config = dict(
    train_examples=90422,
    image_size=48,
    translate=0.06,
    kernel_size=3,
    widths=[160, 272, 480, 848],
    init='lecun_normal',
    muon_scale='original',
    learning_rate=0.015,
    adamw_lr_other_params=0.0012,
    max_steps=7100,
    lr_schedule='cosine',
    warmup_steps=350,
)
Rows from block 13 of a small image classifier, named by matrix and row number. Rows with one number belong to one channel. Each number is 500 + 40 x the weight over its row's rms, rounded and kept within 0 to 999. All counts start at 0. Numbers have three digits each.
After each channel's rows are labels from the 100 images, of 14848, where the channel reaches its highest value: "top examples" is what is common among them. Only what is clearly more common there than usual is listed. The data: photos of plants and fungi (iNaturalist).
# sq0: squeeze pointwise conv (model.blocks.13.sq.0.weight, 120x480x1x1), inputs 0-68
# e10: expand pointwise conv (model.blocks.13.e1.0.weight, 240x120x1x1, transposed), outputs 0-79
# e30: expand 3x3 conv (model.blocks.13.e3.0.weight, 240x120x3x3, transposed, each kernel summed), outputs 0-79

sq0.59:462474478490449499591494447494493535529496554509545517550469552600478467473491525459403513473558547463602526493443445510446477579467482560509397388513563469563433511533475416525463490497495450472567476503479
e10.59:517540492540470522448460473545476615446508483438472463476465494499504451479517493542457526502535515468493429545566527441502482467477534585523462482536487464442512466444419537444504477564477426478508508531546479453590588431492553503523517501
e30.59:485530566482449525503502456485506514420520484516557542559572507451540462413438467490533502486522461530500500508462474492490408509467537559540488500480549547513497458424477491483523480448565542493496439443470440475469463493489462421517460514
top examples: order Asterales; family: Asteraceae

sq0.79:465482475498441533496487496463492523423484563469501527506479468544474557504452483520449533473506519515487554524477494471483497542463484432517543559458484553513462472449496517514512503527474459489508492480532
e10.79:464465462516551571518492493436540455430516460521455440435404516485432454415475465438461545524451521504533511472440504500554418593476515458439551482550476530460412566522467564562454520505474468569495499486503536570478450431479462468512559556
e30.79:469449484522446499510449454492455487466578552444509442465512501388426562529440535560506435518468484478499435487495549504478542496496494543491503561421437523463515523532508460469533552494447497451455484494481476513436483481491487512508444476
top examples: class Liliopsida

sq0.93:453521473490468573513534467533526537423532498470546463497500534558519523516489446459491569501503538554472526473487494471445455496545480432530534524548450435506513458461565519467456530488583538421531468533476
e10.93:550531514560497517460500507503494492464488477459535556486512528541490463465513573573471451541466474509484464492499567528531456513468447408506579534538518428538562492551513421409527555476523549571432536479575526498504535495479503448463468515
e30.93:496459458516527451508549493528484473515474433503469517408525514527546528468506535453456465528399557522460529556523540465562475562449598434471508458509475514445481483502489465463493479463534511458449430396557512453455549508540515473478519500
top examples: phylum Basidiomycota; class Agaricomycetes; order Polyporales

sq0.1:543508558483470496598384486532551540475487413458443524450563497473519483456527556473459493499511479483543447528445490463446515494530531477491542516548582485500485509451512474483453477483579565622476504492465
e10.1:509532480469528471535490444525470436440422519499539531565506434559531567547407456558458457505480458540506492538483437454461476473599511496436475503393468435476545492580516542476447494487414501491481456527518518489447496471514473477539528499
e30.1:474475555500482510444426495465463518484585528485430567430530510436496508418485463502514545508499531524476459449498507472501490546432562484519472520491563418510541454474528455523521469469484441517459428547482488473465498557540482506497463572
top examples: order Caryophyllales; family: Cactaceae

sq0.18:457414523540453524481510418519545475515517524460504504504547528467490413525538441544493444610533463495558471480499509433488440548439448503506629537562551584459542444579432496465510487568513539571518479505464
e10.18:571497588424475481503467486531555500484500503475528533479516490523494537516500503507509494447539555520534510525433508434604518528524510533524524497513479494485575482566505497494621468474535490471518511488524529526458461535491476480580478527
e30.18:397494453502464518447496490486463494475485509512499474459573455531478561443557451536542387460591446461453457476486540487531442424494543529451466484484528452473540440461504467530446471499560467490458467533539496498456557462471490433472460527
top examples: class Liliopsida

sq0.6:472552459455489566496487504550543507440474464512534497402455534522451501463451450490484463489382565496538520509475472508485456467443495486473438566524494438525520481483500474479494481515496462488474468485469
e10.6:495496491539509443565496530474518539512499487493443554496479417532441489493531463494449513480463388498499542521445490553532494510488545436499557537482522517472508490507521493462496489593559529555493491466524504472535540501500513526508544488
e30.6:451513434504527451475444486515551437479467502466440576461507441525502549464475443536500535464521494500504487499444499552479461460475495411504518485472511546520455459474452514447470477434593462436457439409471409473549527477532488513547452533
top examples: class: Liliopsida; order Asparagales; family: Asparagaceae

sq0.65:502468453523525459465568521538458424463500513473556527516491500519535513477487425464505478566556440544484524542499488446512536545536557435450539536535378531532515482573464518479487430619528418535513549552496
e10.65:540529508451463535534407427476558510468511489512484499452554472492478496529485564476506463512480469460504566542486502504550545543517541552535577497504493493498500458553446558420438425479520466404525539476484568489553409501442483466486525462
e30.65:515446509512545457439482499464410468467555498474508415409565502481442477464465480530517468471569428525496516476497468497536528513517525478543498475449506452491523447492550454500496400427492529488526446474442382576481506506449493447470490554
top examples: order Ericales

sq0.27:505482513461561433408453548465524506530506497486450464480559431512468537534461410487486442521437570457469556477516465573470568532478471570560555489493527515499466535460473497538479432514464474478518488526507
e10.27:424500527584478524502531499447462467481540507486478505453538481439581469487454494484484548474496549460440494558556552516557550511495504455409458609443489586463438502515496420487548490548551431516500487519497505503488516524475511519575491584
e30.27:437481527524475518529514526506432543452477489488462538404524565538517520496532537523511539508443515464461560547474476488449441515449501449503501493471523522431459489473528455538427440473496441506445437490507495478441555412508486481501445570
top examples: order Rosales; family: Rosaceae

sq0.108:524460525468474495528483595481497443473434411475414525438478525590510566539530509480507492509527477511547496441492557511526456519482510497487518432495486573439451453579502481463563495553490461526377476583469
e10.108:473500481487433528542546459523490500516467496518503468510587478561453465484447441487488483465512515554429450549545515450475505458490507499589582501424479534470462511568530482509518492561507490501515495541535523521469506500520449442468547514
e30.108:500509500541489483505543515530568451451518435521540488459578514509475503488479576584493482443498517533447498526494491429530461459434573471487516505481456517470466430509504530523504401475523457456475463403454422490459475457454513451466414518
top examples: species: Lysimachia borealis; family: Primulaceae; text has "starflower"

sq0.22:553518547614565511527504510407450508578474450458429566517519435431514502542525489513425540480560521519442485520447572477514523586516483511508519536428470570477464541562470540543556506499436560660451514557401
e10.22:478478426486520465449514548531460530490482553509562562454559447464485601511499497428528477455536563628534393468520487472515502479481551503527540460492442471478468462529463472453540513532459489502563390531505496402492490558524504488486441494
e30.22:495432497499518514445453441451458478467490486466501524485582562487483448526524510436473502438444513483470473525494468447472494455458454504427457465425447534456483448407517472475464496530520496474465466510475469457498454445458462488506513466
top examples: order Fabales; family: Fabaceae

sq0.35:455508482469464457473470471484488490386496480570462515494486426471482560463477426470574548532434505531447462531524526503584505435551516486442486569520474479525501505464588559546525516464473447515505535490555
e10.35:455593534458495494442525536521476517534472492501507449471479510462544474571495506461536511583485550510475444432502540512503498521504452429553453496510478463512468495481529488511611439451471513481516526498476473487479536470523564513482530492
e30.35:469522466361520495451450504503415515528546537499467441437459427517459482479439433502510452486471477502489505457479421483459454484469527477489451503500463520462424476548529477468438493471500482424513472514515468478516472514463480494490459461
top examples: order Lamiales

sq0.78:566543475521573459487458525510501515493463457481472542455467522485476490488508487493512484491512454517472494490486457435456531432493429494490497449495468480457523469581505452467422564528402560430519496516464
e10.78:475499521496456505465538516397444459468538459470421437548434452504414471446498469510487568465465521516520505543520581463483559522510484486501475502487436535420424534524435544515494440522564506507497475409502541476519510549544509497502546542
e30.78:516443540488536455477457565465565469484493518527539542394474470568495489460543450555519492520627555527520507516469565454502413519493528422476503520456514518474520505520471476459578521459504459522493418475449478524444452485508486453501461499
top examples: order Ericales

sq0.60:531499486404440468543471458496483533483493459509410517495471588542455501589546531447488447446556543477601477498513500542511485580476489519535468599502493549442509485569485520447460520546470480568432499415445
e10.60:509553459499575494471483493549478480484487469540483498524549454561485497488428472496513483529458524497549541511457481477551570426501478534505500505494550459487402536553466528479473486436533566491450496502461496511540476549549520556488473444
e30.60:509450523532420463517512533423509549521545450476485446478457465556481511494504449509557494500511478521468524513512516508446549460467535480418515485454419547457467445506512478540526461411463559488510442427519446525452510559429533540475395495
top examples: order Asparagales; family: Asparagaceae; text has "yucca"

sq0.42:478476515506466429516524574448522506468631504484553569537510469523504626489509509491515458497448443582484484518498493487501474487541464463470581513489491514556462504527523504492532518477551487427521616501469
e10.42:462482492477520525509520555478523450498529508491453442585471515482437486520473542446561463488514529432547555476511480510465556494430506568453517495484547554531561512570466575515558486473485466464473489473455556454522482458487519541393576563
e30.42:483440485504466384485466530485510460473572507433532502500505475420415564496549485592585391471522508484505498497475558568550474436507551434494512517487579514481534507485480470478449475450424520474467518545492538463504453515450510422556451485
top examples: class Liliopsida

sq0.89:484495450479493544480582433532545514521464425495574548570473560503444489493572539508527502482508511515526565444474482503465506552484532535575488459541512480500450527518507465493502459529560423560435471482489
e10.89:580490565520565437525460520495541567495557476530551536572557454560460519499497478564552586470540540481513440516528417530555446506459480531539439445484571426441480504510426554421455570486513545458487519540470486468468518475459471521462506490
e30.89:501497547481499538519477520479476490492465462437522555563650527383490561453523520471585496489412503537424487534520506526533417479452497540534432531522516522466481477452475455541491471530520474459484540490521522405438498427490501468529492531
top examples: order Asterales; family: Asteraceae

sq0.34:531493468464591511477460480554598469480550450522459516499488458534508534442471439484483479480496454546524513421509491465491478491461475563522454375547507536454461467416518450488489408530478511553512512539484
e10.34:493386448465504446462617543450465485500518507487511502473516468542477487503492496555508577455480588553517446545523483454451517531416507416412457489479476554474544506551467450447484456534492520483527505492444499470526439511555515522413512437
e30.34:462504503505497553498452567521569472498492539543488565428508494562463462432451466548498509513560548523493502537440549468465450495464489502475534447452451475457518421507488520509574498387520470495460416498507497533476438490504461516457454521
top examples: order Ericales

sq0.29:496538530427537542463535443526543494522503478494514401455528501473488482471413566491528575542485508451505505421491451464495454461528501503479526480479502499494511463417479496465474502507498468506491518465491
e10.29:543463467475501431448466461529516478501510545522482450498543538489531532549585538537467486535482484448518512553514530475437530540549551441445482448539551511513449474449478454436505505535451477516429537480500623433456539508507532541464428459
e30.29:519495522540478483550572515519559530543483470572517450454486549533529470465554571505476484464456564485459552601513488473550439486455537422472512465543557488478489549399449447457516474429554466527500466477518547435422548479447480503497465463
top examples: kingdom Fungi; phylum Basidiomycota; class Agaricomycetes

sq0.84:525465522447531437458506536522508489527538535461517510448491457479453523505467469473540529554517458446520442477537511515584446478449451466441449549503517450510607531447462569495520492552478534473509451551540
e10.84:494550465499521516476508511469426529564548509503479464522461495491602474485473443482575503544441502548565520489523508489440500520481505467515544418513501519506457475527524475501522514502542551488397578441446473523467441594574512511372454443
e30.84:474511466515532499503452466498525455425590468486562494442596427470483496443545449506512468429448466451522471492489472504532478441510461449522468458522456531482548488558509467514452511432577463491491532503408433515504480521501550469487504503
top examples: order Lamiales

sq0.47:501584461510450582511512469466458539501532614526494530500514600512491439493482532468546463488416553482443525522535510489508528468475511488567539436462521507503531538451591561492514495433418484454508541481560
e10.47:495418527504468536467487474507486484525495459492495435509429498504440497512538467459473563513511476462521528525458458492480474486542530474532512463510474506523509505460487487480525448502577482511527428476487438398510591515583500533494524460
e30.47:493519500495460487426511501483505520530446497453481552460506411388505532465530496521581483513598479527497503503478542462454494498493486441467488467478574401475576445392529501508562446479459504486496470506480476517482435472496433437457458452
top examples: order Asterales; family: Asteraceae

sq0.24:493502575511470485430521500467496455527559613515525455539463468489535571415478430570487526547484519512483502493484463462494490491435498470458508572456464480486560501428429516489470424475429503508575533437554
e10.24:521480469469501538508466552443495472491488522555504383500482525460546422496514491474518502535475477492469487472478448418466457495523440466553552512518569495491458539533475492557520519475596452542504495522462491430461461474493562470491537586
e30.24:451474425526530572500419534486543495470557466481567539457418428495418477441542528529531479489521539504523521507445501469511515462477482501468449465438428479407525505490455466456531549479491470528423469491479464516461527541515399541502427483
top examples: class Liliopsida

sq0.16:476532449492460531583510561555555526480480499479427517461465553506430546483558520516520543410516502470544504484496486538492530465481471517535464544488530435443488537468453474560505513542483502512504506482492
e10.16:481478467576585508572487490455547458482560473551456545465390481542482487508537505506438563472483455493434529563463522507548505482459521470479525508512520508460480425550555501519485459536508493529450415546543518485503538493508511516533443531
e30.16:484530482467522547501439445509505483436553513518447523461532448484500525442517507562578527462475559499446524477466516549484518441478527436529473480524503534488448496491517420407427450391476471469451465466495429489495496419507496517549454482
top examples: order Asparagales; family: Asparagaceae; text has "yucca"

sq0.30:533481517517455568557556520538539461457439595502559536579455461516476466455546489518465522494515476565524469450489522562510462485392414476462509538528592495539509472546453493470518484480573455485490553462489
e10.30:514494459459471509523392471494473506439438495447503530528437477539548414469625553522560557412448549475518551501606506477508472545490512528414495581476553536530552528499502559466472541481421450469518476460504473509467533538468504476405539442
e30.30:496548538479554510501442426507488506442479554465551505453488495491509503455503498497511512485501413465535485488546476529488444507480425536453419470431502484472499516461533498509508539436481426530466419500422512552510471486560527449467517449
top examples: class Polypodiopsida; text has "fern"; order Polypodiales

sq0.99:469541482481456510563452493540499531462512582533487501462425483512485535455552530450464513486527585420514502496543456508486458438512499452519465552516492512466531477465478482430446489550542521485496425484554
e10.99:538592510526443464413474438550481493507421472544455543580481487434479468545499545531451459494495447529532464493455532483522486507464514521447517432548538498506483494479519486459484455470442398553465550458555497537479577560508536464514435457
e30.99:536459464530488445492444486580465455543407512446484482477553487478544517534505463483464499506431509502453494546483460487460490509486528477499570450501527540494470494516530483489547534483566513424426465438500491539541504525453477529396570506
top examples: order Lamiales; family: Plantaginaceae; text has "speedwell"; text has "veronica"

sq0.69:431477468474485495481486531483509495509530442532467455519471498515425503499498494465528443502498460565482509449495507487501505479440488500504474536512451545436482488568492533471509487509448526483483548555495
e10.69:465482523504468504510456443539431455446544495467446491504562504537502530502528528485495552546461584543531515568527459478521528480443449532523502464463517532454573522522483484551465441521487490453493454505444427431566524478481462518505532493
e30.69:489504528488470457446480464496543500487496480532513539399457586513530452420451479509477466451554502499561544450506528505501426491493504439501476447460523518470543542505450484518562467479524402562454373496503456518467509546544511458525442522
top examples: order Rosales

sq0.118:460502508449501550457494612504521518604540481528453469459485536537498538478483505463487495525503478519532488483440458477483495490466559487511459561507473473488435538532524485463487488485441453520507556403452
e10.118:448521467532503558526499469501445477519458509558493478468539472537558486446540474578517587448503474508462461500492555469468500531474490502540454527531513553473505520551514487537438515472517453420476540479444505483574533503396533436516506531
e30.118:466484486468490465491431474581446511504534502421494560483543507467498494472445491505486412459472478476496477483501492525520448459444476484486467472423525540531513537471519446396477466481540466439477507513529459465494404460539470510497493546
top examples: class Liliopsida; order Asparagales

sq0.90:497485466474417533604475459528485496525452483454566479526533508511507463522524603479463577450532503455523480483469507511483499509444524480496499523484462511507456452554494490534519537494561546550488504500465
e10.90:522432543446526483540507509424480506557509462566477546487500566541511569458460477469513465462502442504464439525470489535527424512562535523547425470464493539473487458546511525499454510465559529598484506464490493443525545477473497480459472584
e30.90:439448550528428469500487521482447464475536538492493532416430558554498510458544524519516483451437478536537499492486505550522506584485565472557519544516529511497484498470497415515483399463496508528442441515504448550458478499509532519518437585
top examples: order Asparagales; family: Asparagaceae; text has "yucca"

sq0.91:452542480460486547478501476587520519497469559451543421500508468510450473505504528475416503440499506476480500541483486490488495507503489442480522509546515438487494521497472425493423411493554409403438411493493
e10.91:511454537550533450482511506412580501468427468488482528522491515396476468529507490523506471502442479493576443546464473512486487531478470514528491482453506493491589510451512447559437526473472492509431512483567464517535531416547492472452500476
e30.91:538505452463464493461442476561483490444533475528506476405600558500449450480500560511473522538512536552475434500550490474488486558490537525515508500502448548487469542505493490500561470467515553439486425414494390561521438467479524439547524444
top examples: class Liliopsida

sq0.87:501484482475480501459497476546510467488502452543550492540475599474479458455542414510507441463535551574446516491440461447488451454487473482525525494518462543525439449504527482490484533481432469509486512439430
e10.87:512495459531433526540498491481439466546464484448552528513446533445575425444598610519452595487521486443508521489526516541457443513452534431525439517477477475541494453478492440512471517452563515538544442466623496430493498474506473469549431452
e30.87:512508467508553570519468476476501503427490550441600470414496518492534470455563465461505541502445503495568481466482521525412488582480538437483445512480409530505473491551531569498498527481512514447514426443478435473532452523444528481421525505
top examples: phylum Basidiomycota; class Agaricomycetes; order Polyporales

sq0.119:482458548480537447554443534510497493393586436552498519527580440488517584443459594516459472573541455466483489520539496537517455551519512535490562589487468545501581536479445511564497463476485501501497584524594
e10.119:391602516486475495533503464520450565510477532474455533450488453472460525546481504504531453553487471482482512501459548490438520564502453458501523485527437532501579506522561478514538448497512414428503493488502508451481473501545471438585498581
e30.119:498540526456518454497486548504532526497517484569480530454459441506534480458468477501495473493536473514472451536460453481466492470478451458538418505499549490479486449473518433513480518401533604452510464495501481426493478490454486500503472492
top examples: order Lamiales