A small image classifier, trained from scratch.
Model: 7.31M parameters, widths [160, 272, 480, 848].
Training: normuon at rate 0.015, 7100 steps, batches of 384, held-out accuracy 52%.
Data: trained on photos of plants and fungi (iNaturalist), 90422 training examples.
Rows from block 8, named by matrix and row number. Rows with one number belong to one channel. Each number is 128 + 32 x the weight over its row's rms, rounded and kept within 0 to 255. All counts start at 0. Numbers have three digits each. After the name is the row's rms in percent of the matrix's.
# sq0: squeeze pointwise conv (model.blocks.8.sq.0.weight, 120x480x1x1), inputs 378-431
# e30: expand 3x3 conv (model.blocks.8.e3.0.weight, 240x120x3x3, transposed), outputs 42-47, a 3x3 kernel for each
sq0.7 100:171121095153154200100187122163169077126092172161197084199121073117151146066170140120116135064195122196081115189183099084137139106163129146095061119117166160063192
e30.7 097:082152104129122097129120166111104174146142091167117162111125156117169092076086125103091154112106148143149116096083112124156186157176157085099048093138112066096133
sq0.8 103:198126071045151151155180171142057113148141096132078191114134083142141125123184157190140103092141160100171131139218173110125118155127175129130131112136087099135111
e30.8 107:139123142138125192131152137148136108149106114119140145117101091155110119123112145132152116120168164080132109098109089148126076085146162118096110114100091165159130
sq0.9 098:173145135107133092129195145091157048144175117144206113146125139187089131096167111124066104158145128149167094124082228147036150180094129106142171075086173166129111
e30.9 109:099110110146079128125131134101117176127137119147132134082125158072102109063140075163099144127109152109083170103130139067140107096074057165167097136090127119155146
sq0.10 096:178160087134109116106127172116093137104154078059071122131123129153144089143092092141142086101059106080157098120154109141148182091124099118188045181156126109062113
e30.10 087:134077109133104103185082103160193139111119142113105167128169153134167096112150106123166123156170113109065123080162077147115055174111089090073157094179127162117159
sq0.11 100:115078141057110079188153175135101044126085233133213128094105134094140120125191103122171116070168170061080147104109138084152102109185103116113114167125099120144158
e30.11 095:175145149126097112143169163074174155156128102137186159147045101108102160149172194091138115061185132133103109144094144159111172171152153160116068159146123151118096
sq0.12 103:147091073154135102178108102180133120104041169165122184079143185110144119151174099188187103206098134083162164152152071133108107103135086139075096161170126154097136
e30.12 116:165107081168123104103110109159156158154132129142116118147176163127185180096109129096131106175111154152163152134078127161144096130117124123145091150185194157165095
sq0.13 102:105154137130115182148141079131088069088113083145159206006137159165090101134099095124147048172119169068187146153084153125081149104068151152046187138082098200145135
e30.13 106:100138101121104112142125090159108118127157102147155137113101106089182123101167122126168130140114099158156146088126113121131130101068081096086114094122159095083155
sq0.14 099:075141096097173165135023049172135182066103196077167170123115119136186126140164113127160154144118168167074126120160055104116108088123140129164115127089098095142140
e30.14 096:123142180109117092092102123097154194098101127116083116153160111149081102159119147100120143096157100092108069125104079116106162107111137138130135187138154144160114
sq0.15 099:151212115201092135130119160125144104116142191117141165094132085047184126118135156111159148095131118158079101161064079145159112152112119137032138215122098135091110
e30.15 100:113113138120129170094156111135081125149135113118121098108094117128164139093123088125130080114126117125129152101111144070144095108113117111119118128088066139091096
sq0.16 095:156123171188146167109115157169168111114188214112145088155093110121165106146134109130060117119227101102150140177178146167176144129115106146118132152168176115173089
e30.16 111:135124108209166125094081079133143080120058189102112123122176114115178150131111118166153092143158162121132084107088109097082125052095123078078096135165218127175167
sq0.17 102:146145136146125097076192177080139097078080103173120076184126139102135109202034128127147134128066149176139088089141072125182131029114057097086098186105137156124137
e30.17 097:097116109157118085143125104205232174160154158148113121140126115160161129134149159180189158135146156109124077113053118107078124087036107092155077098141112110140129
sq0.18 101:059179199141169188104145166145160101107144114158232152090159161145148159126177163121183126094178109103117099180117152163067125167146101128029029169157119107136085
e30.18 092:133088190091103144121132115168112157124135093149134114069074091146125099180132090188111171147114147102085103050092098112058103109076094147068119133096149113119118
sq0.19 098:098128106044144141166132128169120106127089137113051151188139172115143075115107123151121178079133160097136156156149144151148145104116134065059109168120133128095087
e30.19 094:169158154154135113163117087100188148139088147135141092151106152122147139110080130206139092195181087169147127131165114112120116085140129134122124087130124158109082
sq0.20 103:136121148104117087116089188176155030109144122107179113133137145168178075142110129121116089113108127121102162205161154132106086122114096159121040188110133141154133
e30.20 097:128116128172173175141113128086095149092118141130127131142195145162193171118069130172107104142108108172114106129138097135119100156118125163122084171133166142121164
sq0.21 096:133119079154128109154136220177144184130174129086150125113168128174151157191075127119165119044084181064064127085038111116120111090168132149130118176142097159142165
e30.21 097:112123087085081097132125142151192144095126147060180119112105046163146056101086136187160129211153078090157105144138092089097067100079140144191130111129121107106153
sq0.22 096:089098162143144072170153121091120130138174173108112152160075087126167116118140213155224105104147163136100110141147161142255082148072088031090094136095107093161110
e30.22 109:189184188125203177088086094156145155107058185143173171118106085163108121098120106140095089090198134128112080147140126138081136151116132100084105067105164120142174
sq0.23 101:179139130167103183119174095100196198101101159084135113163107133071062138132102181089079097136078099148082167099194079212155145068112165239248116127168148139106104
e30.23 108:163178103134148107199155104143108115139109149128164147153117128094208181096093125160087083095100127127144151087169118137154123136177150160111158115132138152135116
sq0.24 103:211140081190160196230116108183151077069124123120106147123089131038154133132112148156181123123163127121154105094055141148138202132144125146030092144072151120144133
e30.24 109:212159123175148105200127129154160139167102174156209182147143119117148128160093089161159114169099102171127098058131133110157120102157126134093132125064119108136099
sq0.25 094:112081176166127127148184182147162126136084199165052179117089213098102140109125152092137162101128149138096139099118133144076143140108108177136176126145129135096121
e30.25 089:155126098137106093186125066142132121188120141092117087165140120110150118094068104173100123122106095148122068135167095097058055088142112138081138078112156144109176
sq0.26 101:169142095087109135116152083123118176076173101116135167168148165116109121119146095118092131175101170147151088173097168106169181101178137163111188162093165151148145
e30.26 107:147141135134115132140122169117111095068136099195094130125100077117123115135133141203163060124141070181141159148149108132162149117156168104109149173149149117181122
sq0.27 102:177129182143113194147162124109088153162124171111120164127148103067124210097143054166164139069164195164115126095097089106076105089141125112167144150083144138174152
e30.27 097:087043062120185079140179122137153161137161151110117135089086125111152160189091120095089125131059094167076101099164144129109138171119138138113094096147087122162123
sq0.28 104:157162214125160122225155072166128124112203119044106193165032165139205100222172153113212125073150185092169093159208124104164178140189135125090146104144191115171135
e30.28 109:169103105133198100109108156102144101091072149127161158078072095086110137181121139120168144143131091126142130160168103146096177174131137128101123115094154172176124
sq0.29 102:133097093103128163126184098146157173095119125106147173098096072139079096098144136107138134128119112113064159085097077153181077215152126148126255087103123165089164
e30.29 099:038130148121195205143151068186151188091147141118122125128179120127181164153151131110119103131089140131135134148154142139152152173154163131115180101105174125103144
sq0.30 104:135078085116114210201187139099137168093162094114126109117154121136108122146031161195103135128121115122087168132189172136194141142067163152078195152148162198094136
e30.30 113:131140160122197102131116095104074094185103139189175100140170094193128108160147133112121104104168110122153072127092134064084133136132109126154091140117133110105066
sq0.31 101:115150190092142153123109207176193209129085148134166102116109219114114179142205133139116116147162100151103117129141123150143137158215221212162056157151095080076129
e30.31 107:124163119133132136074125062119075077135172131124156135120119104124131122143172115085083145143172118122175129112095080111134084099185118149179126125100069096160061
sq0.32 103:142137144077106188149113102244146138059129224140146074101118119168094170135141094085134057135111090134126181146156102199148085149245158163169142157111183086097072
e30.32 103:125169102115158118058059084167102115143135108175196129156128136116086123147126099132112094157142104162166095140103053112075087070071090129141119040094093097110078
sq0.33 098:182105038105105173069216090117086067110136124120177159092113173112085073163079140111123150090172140136118107148081111072105124078117133096144098153108073124062215
e30.33 097:096116148143142128165172127100108057091119136121165104125160138140122162138144182131127104155107103151168190147116123125085131152113129069182155079108129058105149
sq0.34 097:121183158109173144130148137133201192118111160147167137086120114110111132114132151105144188134150101146156148156125075138137131239081131106145158045156175167183185
e30.34 097:108191185150123171126068110157161143146137101112092112042130105121146096097073090081093113092125171127167131120111155147132183113109157087105139115115128061088177
sq0.35 101:090153126165113168117155126102180157131116101181094116180142101065092140139102203069142157187146054192151081041092058071127168159150158154108114091107130143151084
e30.35 099:057186177066104158066092069131113080144148149076115098120132128127129111113068129138089139123096118095114168089113099185110087146129129101097129166179105134126109
sq0.36 103:051127133140109148211206037149172151079167179117131140176105148066113121111214156094127132178102133188126175104114092132177119084056115136203178136037069152139091
e30.36 105:160162114113144079127107050111181197165158107146099166142153145091157123102165105052111146145081134134113146109124129109138135090135123190119127148129136134130068
sq0.37 092:162095130087140098183102134129139123109154129137120079135128138174113076115099158108137132104175140130084162216143161128147091142134187126136105098077108093103171
e30.37 076:183130143103147133130110081110157143116108169142115098112129127133129136163156126101131105131209142124157128087180153104102122096134093211141143124109112175146126
sq0.38 098:082170143061173090175100094149133235046137177090112073153147115061119086221086146138141137104096218136132088203118066109138148133187086077137167098171129118098095
e30.38 088:147131148166146113129097118069143187089120097106102142190149171164084141134116088115060073115148089188149101142187140130130117114073108135115133112119143141105111
sq0.39 102:080163139112138122111071162055099115236134099182138160134161110093133193116115073167157132104050115085079114187097135101151127096211143176180136195082101173152152
e30.39 104:106108096145110135159168092197178169141203119112166178088169173087131119154183133064113110115101098129133153114128135103114116112118130097090139126077129154097163
sq0.40 099:158136125182193157193027123147102112147150093150092170163100090110097178178182105139137089121108133157061139109096011124112123128142125097135076093077123071139176
e30.40 088:183096139092098156122084106092138150162138185145111129146147130142130134113079165157161129139192099127079084077126123114121131116198174142124138083154134099120175
sq0.41 099:115169218184105165115131140170218129149186161142174111141123119138088179076111114096083166097173067131120168090168076061110092161128165128185128106130101117148117
e30.41 098:145087091133123134220148133134207122147115153086138094140091101138194151145094147142149094124089135152178096061191119087132095120077084126077138124128180165125120
sq0.42 097:205147097108094122115087119087139139167124108114132117125144131232090141146146088098089105149161154100131164108087193114088113115076120068132133127117140205151210
e30.42 094:104068088100107103143109075069142110104100058132076117194168138167124125144098149131123144139154138119191134110182163163077136151145147072116134121180144153137177
sq0.43 106:114184147122162086091149180155110205106042150095107167134203127205172054144171190131119209170110122186158072075116084143170058165139142152096098112127085151150170
e30.43 104:127137169098122116176097114145159173125110076112101131097116135169134118154171144116169146152115111123113155158135096112128144161102105148148098109120138146078099
sq0.44 097:098186138133182152154077076090120131098119089070081152135179115132079159203110117172127112110090072098148187127104145095107149093115092123127104137084135072183163
e30.44 095:102119077134163159187144113151134123147108139116096080085098071143185111104117075132189151118157126098144144091188142181153180120080112093146144118129132188101094
sq0.45 100:135194132069114112091128140124139129078155145136158189163095138082147128071088106152117128138087195112092076137107136057133106143199110097171143197172161162121079
e30.45 097:091037080080118123156152112119095106111127140084114115056064109130181177121151144097172135091185106100101161120127117142145177149178113134170071113077077133143110
sq0.46 110:072113099117113089059180069126116193158073164122130129104137109169078092241093073156136120136120227097075121149123133106154121091187174139089153151206182120159077
e30.46 099:171136146118138174124117094135109132141101113135119119102106099135149151084127128183113100142154069080113132116121068113160094141142156103130136119157123129134156
sq0.47 099:197196126119038124133177103111165138098118101146178180137148079150064083139220120106172151150152133074125132132148226091111105164124069102142053068075116133153164
e30.47 110:137117140137092162138133132086148144117139092101128090108128107137126111143120097097158195108074185119087138147152173167101131110081090143132125153072134131139149
sq0.48 097:197192148033170137193208106106131085111136159070184255136114198113139119153185128157108135120192189094102104188070126128084093126095147136127146102155122163112128
e30.48 099:195157167097125163145085122088126116116091136121104102146130068156133121115117128166105096125139146133101141151157163098127160146137146101090074114160186096118150
sq0.49 099:136126068165116128132142114068151139167101132130132150100171138107102113170107093143168165109143114122108149137048145169052120091031065148095058121103078121093117
e30.49 099:087103057081067077110144111089064145142147076097089117125067131134128142155149130090129140125139169110116179100191132173183087149160115144096111141123108149089137
sq0.50 100:119138097151184184140142094113137106120145141095129149220086060113162143125148087146084106072148135126010107172097078140064095107093117140144154130120045116134088
e30.50 109:161128109121135139096125121110141110124111107120186119144085133162135157120096150135127134123135124150118091128091099102191149111185148128116068119164213119172145
sq0.51 101:094146136195161149111132136114100097138109115121113079164067161196083113156095088061180143083163131172200118073132122115076160144105133096149140099081157179179155
e30.51 094:088091073062137124100098092124127107153104109133125141123105082148075137134074146108105095110140117104132098114129100126125080076125089155065102047131163105174200
sq0.52 097:202183186134142146193145147150090115168161044169113073131127152125082149154102141173118159178095072072110154126153109107101110160095088116108102165109149209151092
e30.52 084:105145159096139139086102110153131144063138112138132145090112153111136112127143160139165137127134172110183133144104115107121152101138122137120140138137158113116114
sq0.53 104:035134079082109083134163115123157097100090022138173097108099084078022115100147201137127141188098044231119120094088149142160185204119108096113237109104100151176168
e30.53 118:059137106103131174120147085143132135104141125098112143086146156161180168102119102115174226136112207115141223109124138111057087137143134115127139104128161134127146
sq0.54 098:121179123124133169138142165124144120152217119160113133162132098154128066085105117125190120133205161127153085169154071097159155091126131107140133113100081112141143
e30.54 095:132114097101099152129130093097149078132100101121156141091097106122171126119162130094091074115215146122176189101131134187106147126129081134114157134138148139111191
sq0.55 100:177084095093068102149139133120128139162104166121215144177090153103122089042166070059102124135160128124103125159083141147097094129085105206170152081085152178155171
e30.55 097:190189143105116112118065093069097156115094117078109146138114118145116150078118127058084154053100202126121111196192179111132192165202123125109122162128176122147136
sq0.56 101:113183137123171160104166128095154173155144133082159123150111096083170166085184152097170136070123132090137094118118116094153176078101147055137156066073095102179127
e30.56 111:191110159159111117127120111133131145202151145095101085159134108185108121153198141107127126097087163127121126171126157106131161108155164142134084107073110096179150
sq0.57 101:124063136098148129093184148137115167141109140130064111128104126157094103171173161144129096060167123089130143149129150158173113143185163160144060121111154098132064
e30.57 099:182156085156175118104094094100110074113113132111174178116187129131146133088146163091096186056164172099122168102088076135100147133086148116067096095143127212180215
sq0.58 102:063093058123168099142142163127124114149107119132099082132163080175102136085165202102098071116103161111200083127179161077124139087109168139129135135166111194185184
e30.58 102:146073078105190157140114116164149098141188140107044145094139126160160134137111073079112151188143211122166167183137125197108193144151168084076109053132160087126102
sq0.59 098:137139123186110105197193112139179143138122157098113072150150108109106118147138114152104094125151114144181137168124132115124120005055204140153081172161136064044174
e30.59 101:107171133178087114122147056183121139131143117134077180100076085108204151049172055150144093080166159092161229091110140070199168123139152097099132125121137073081106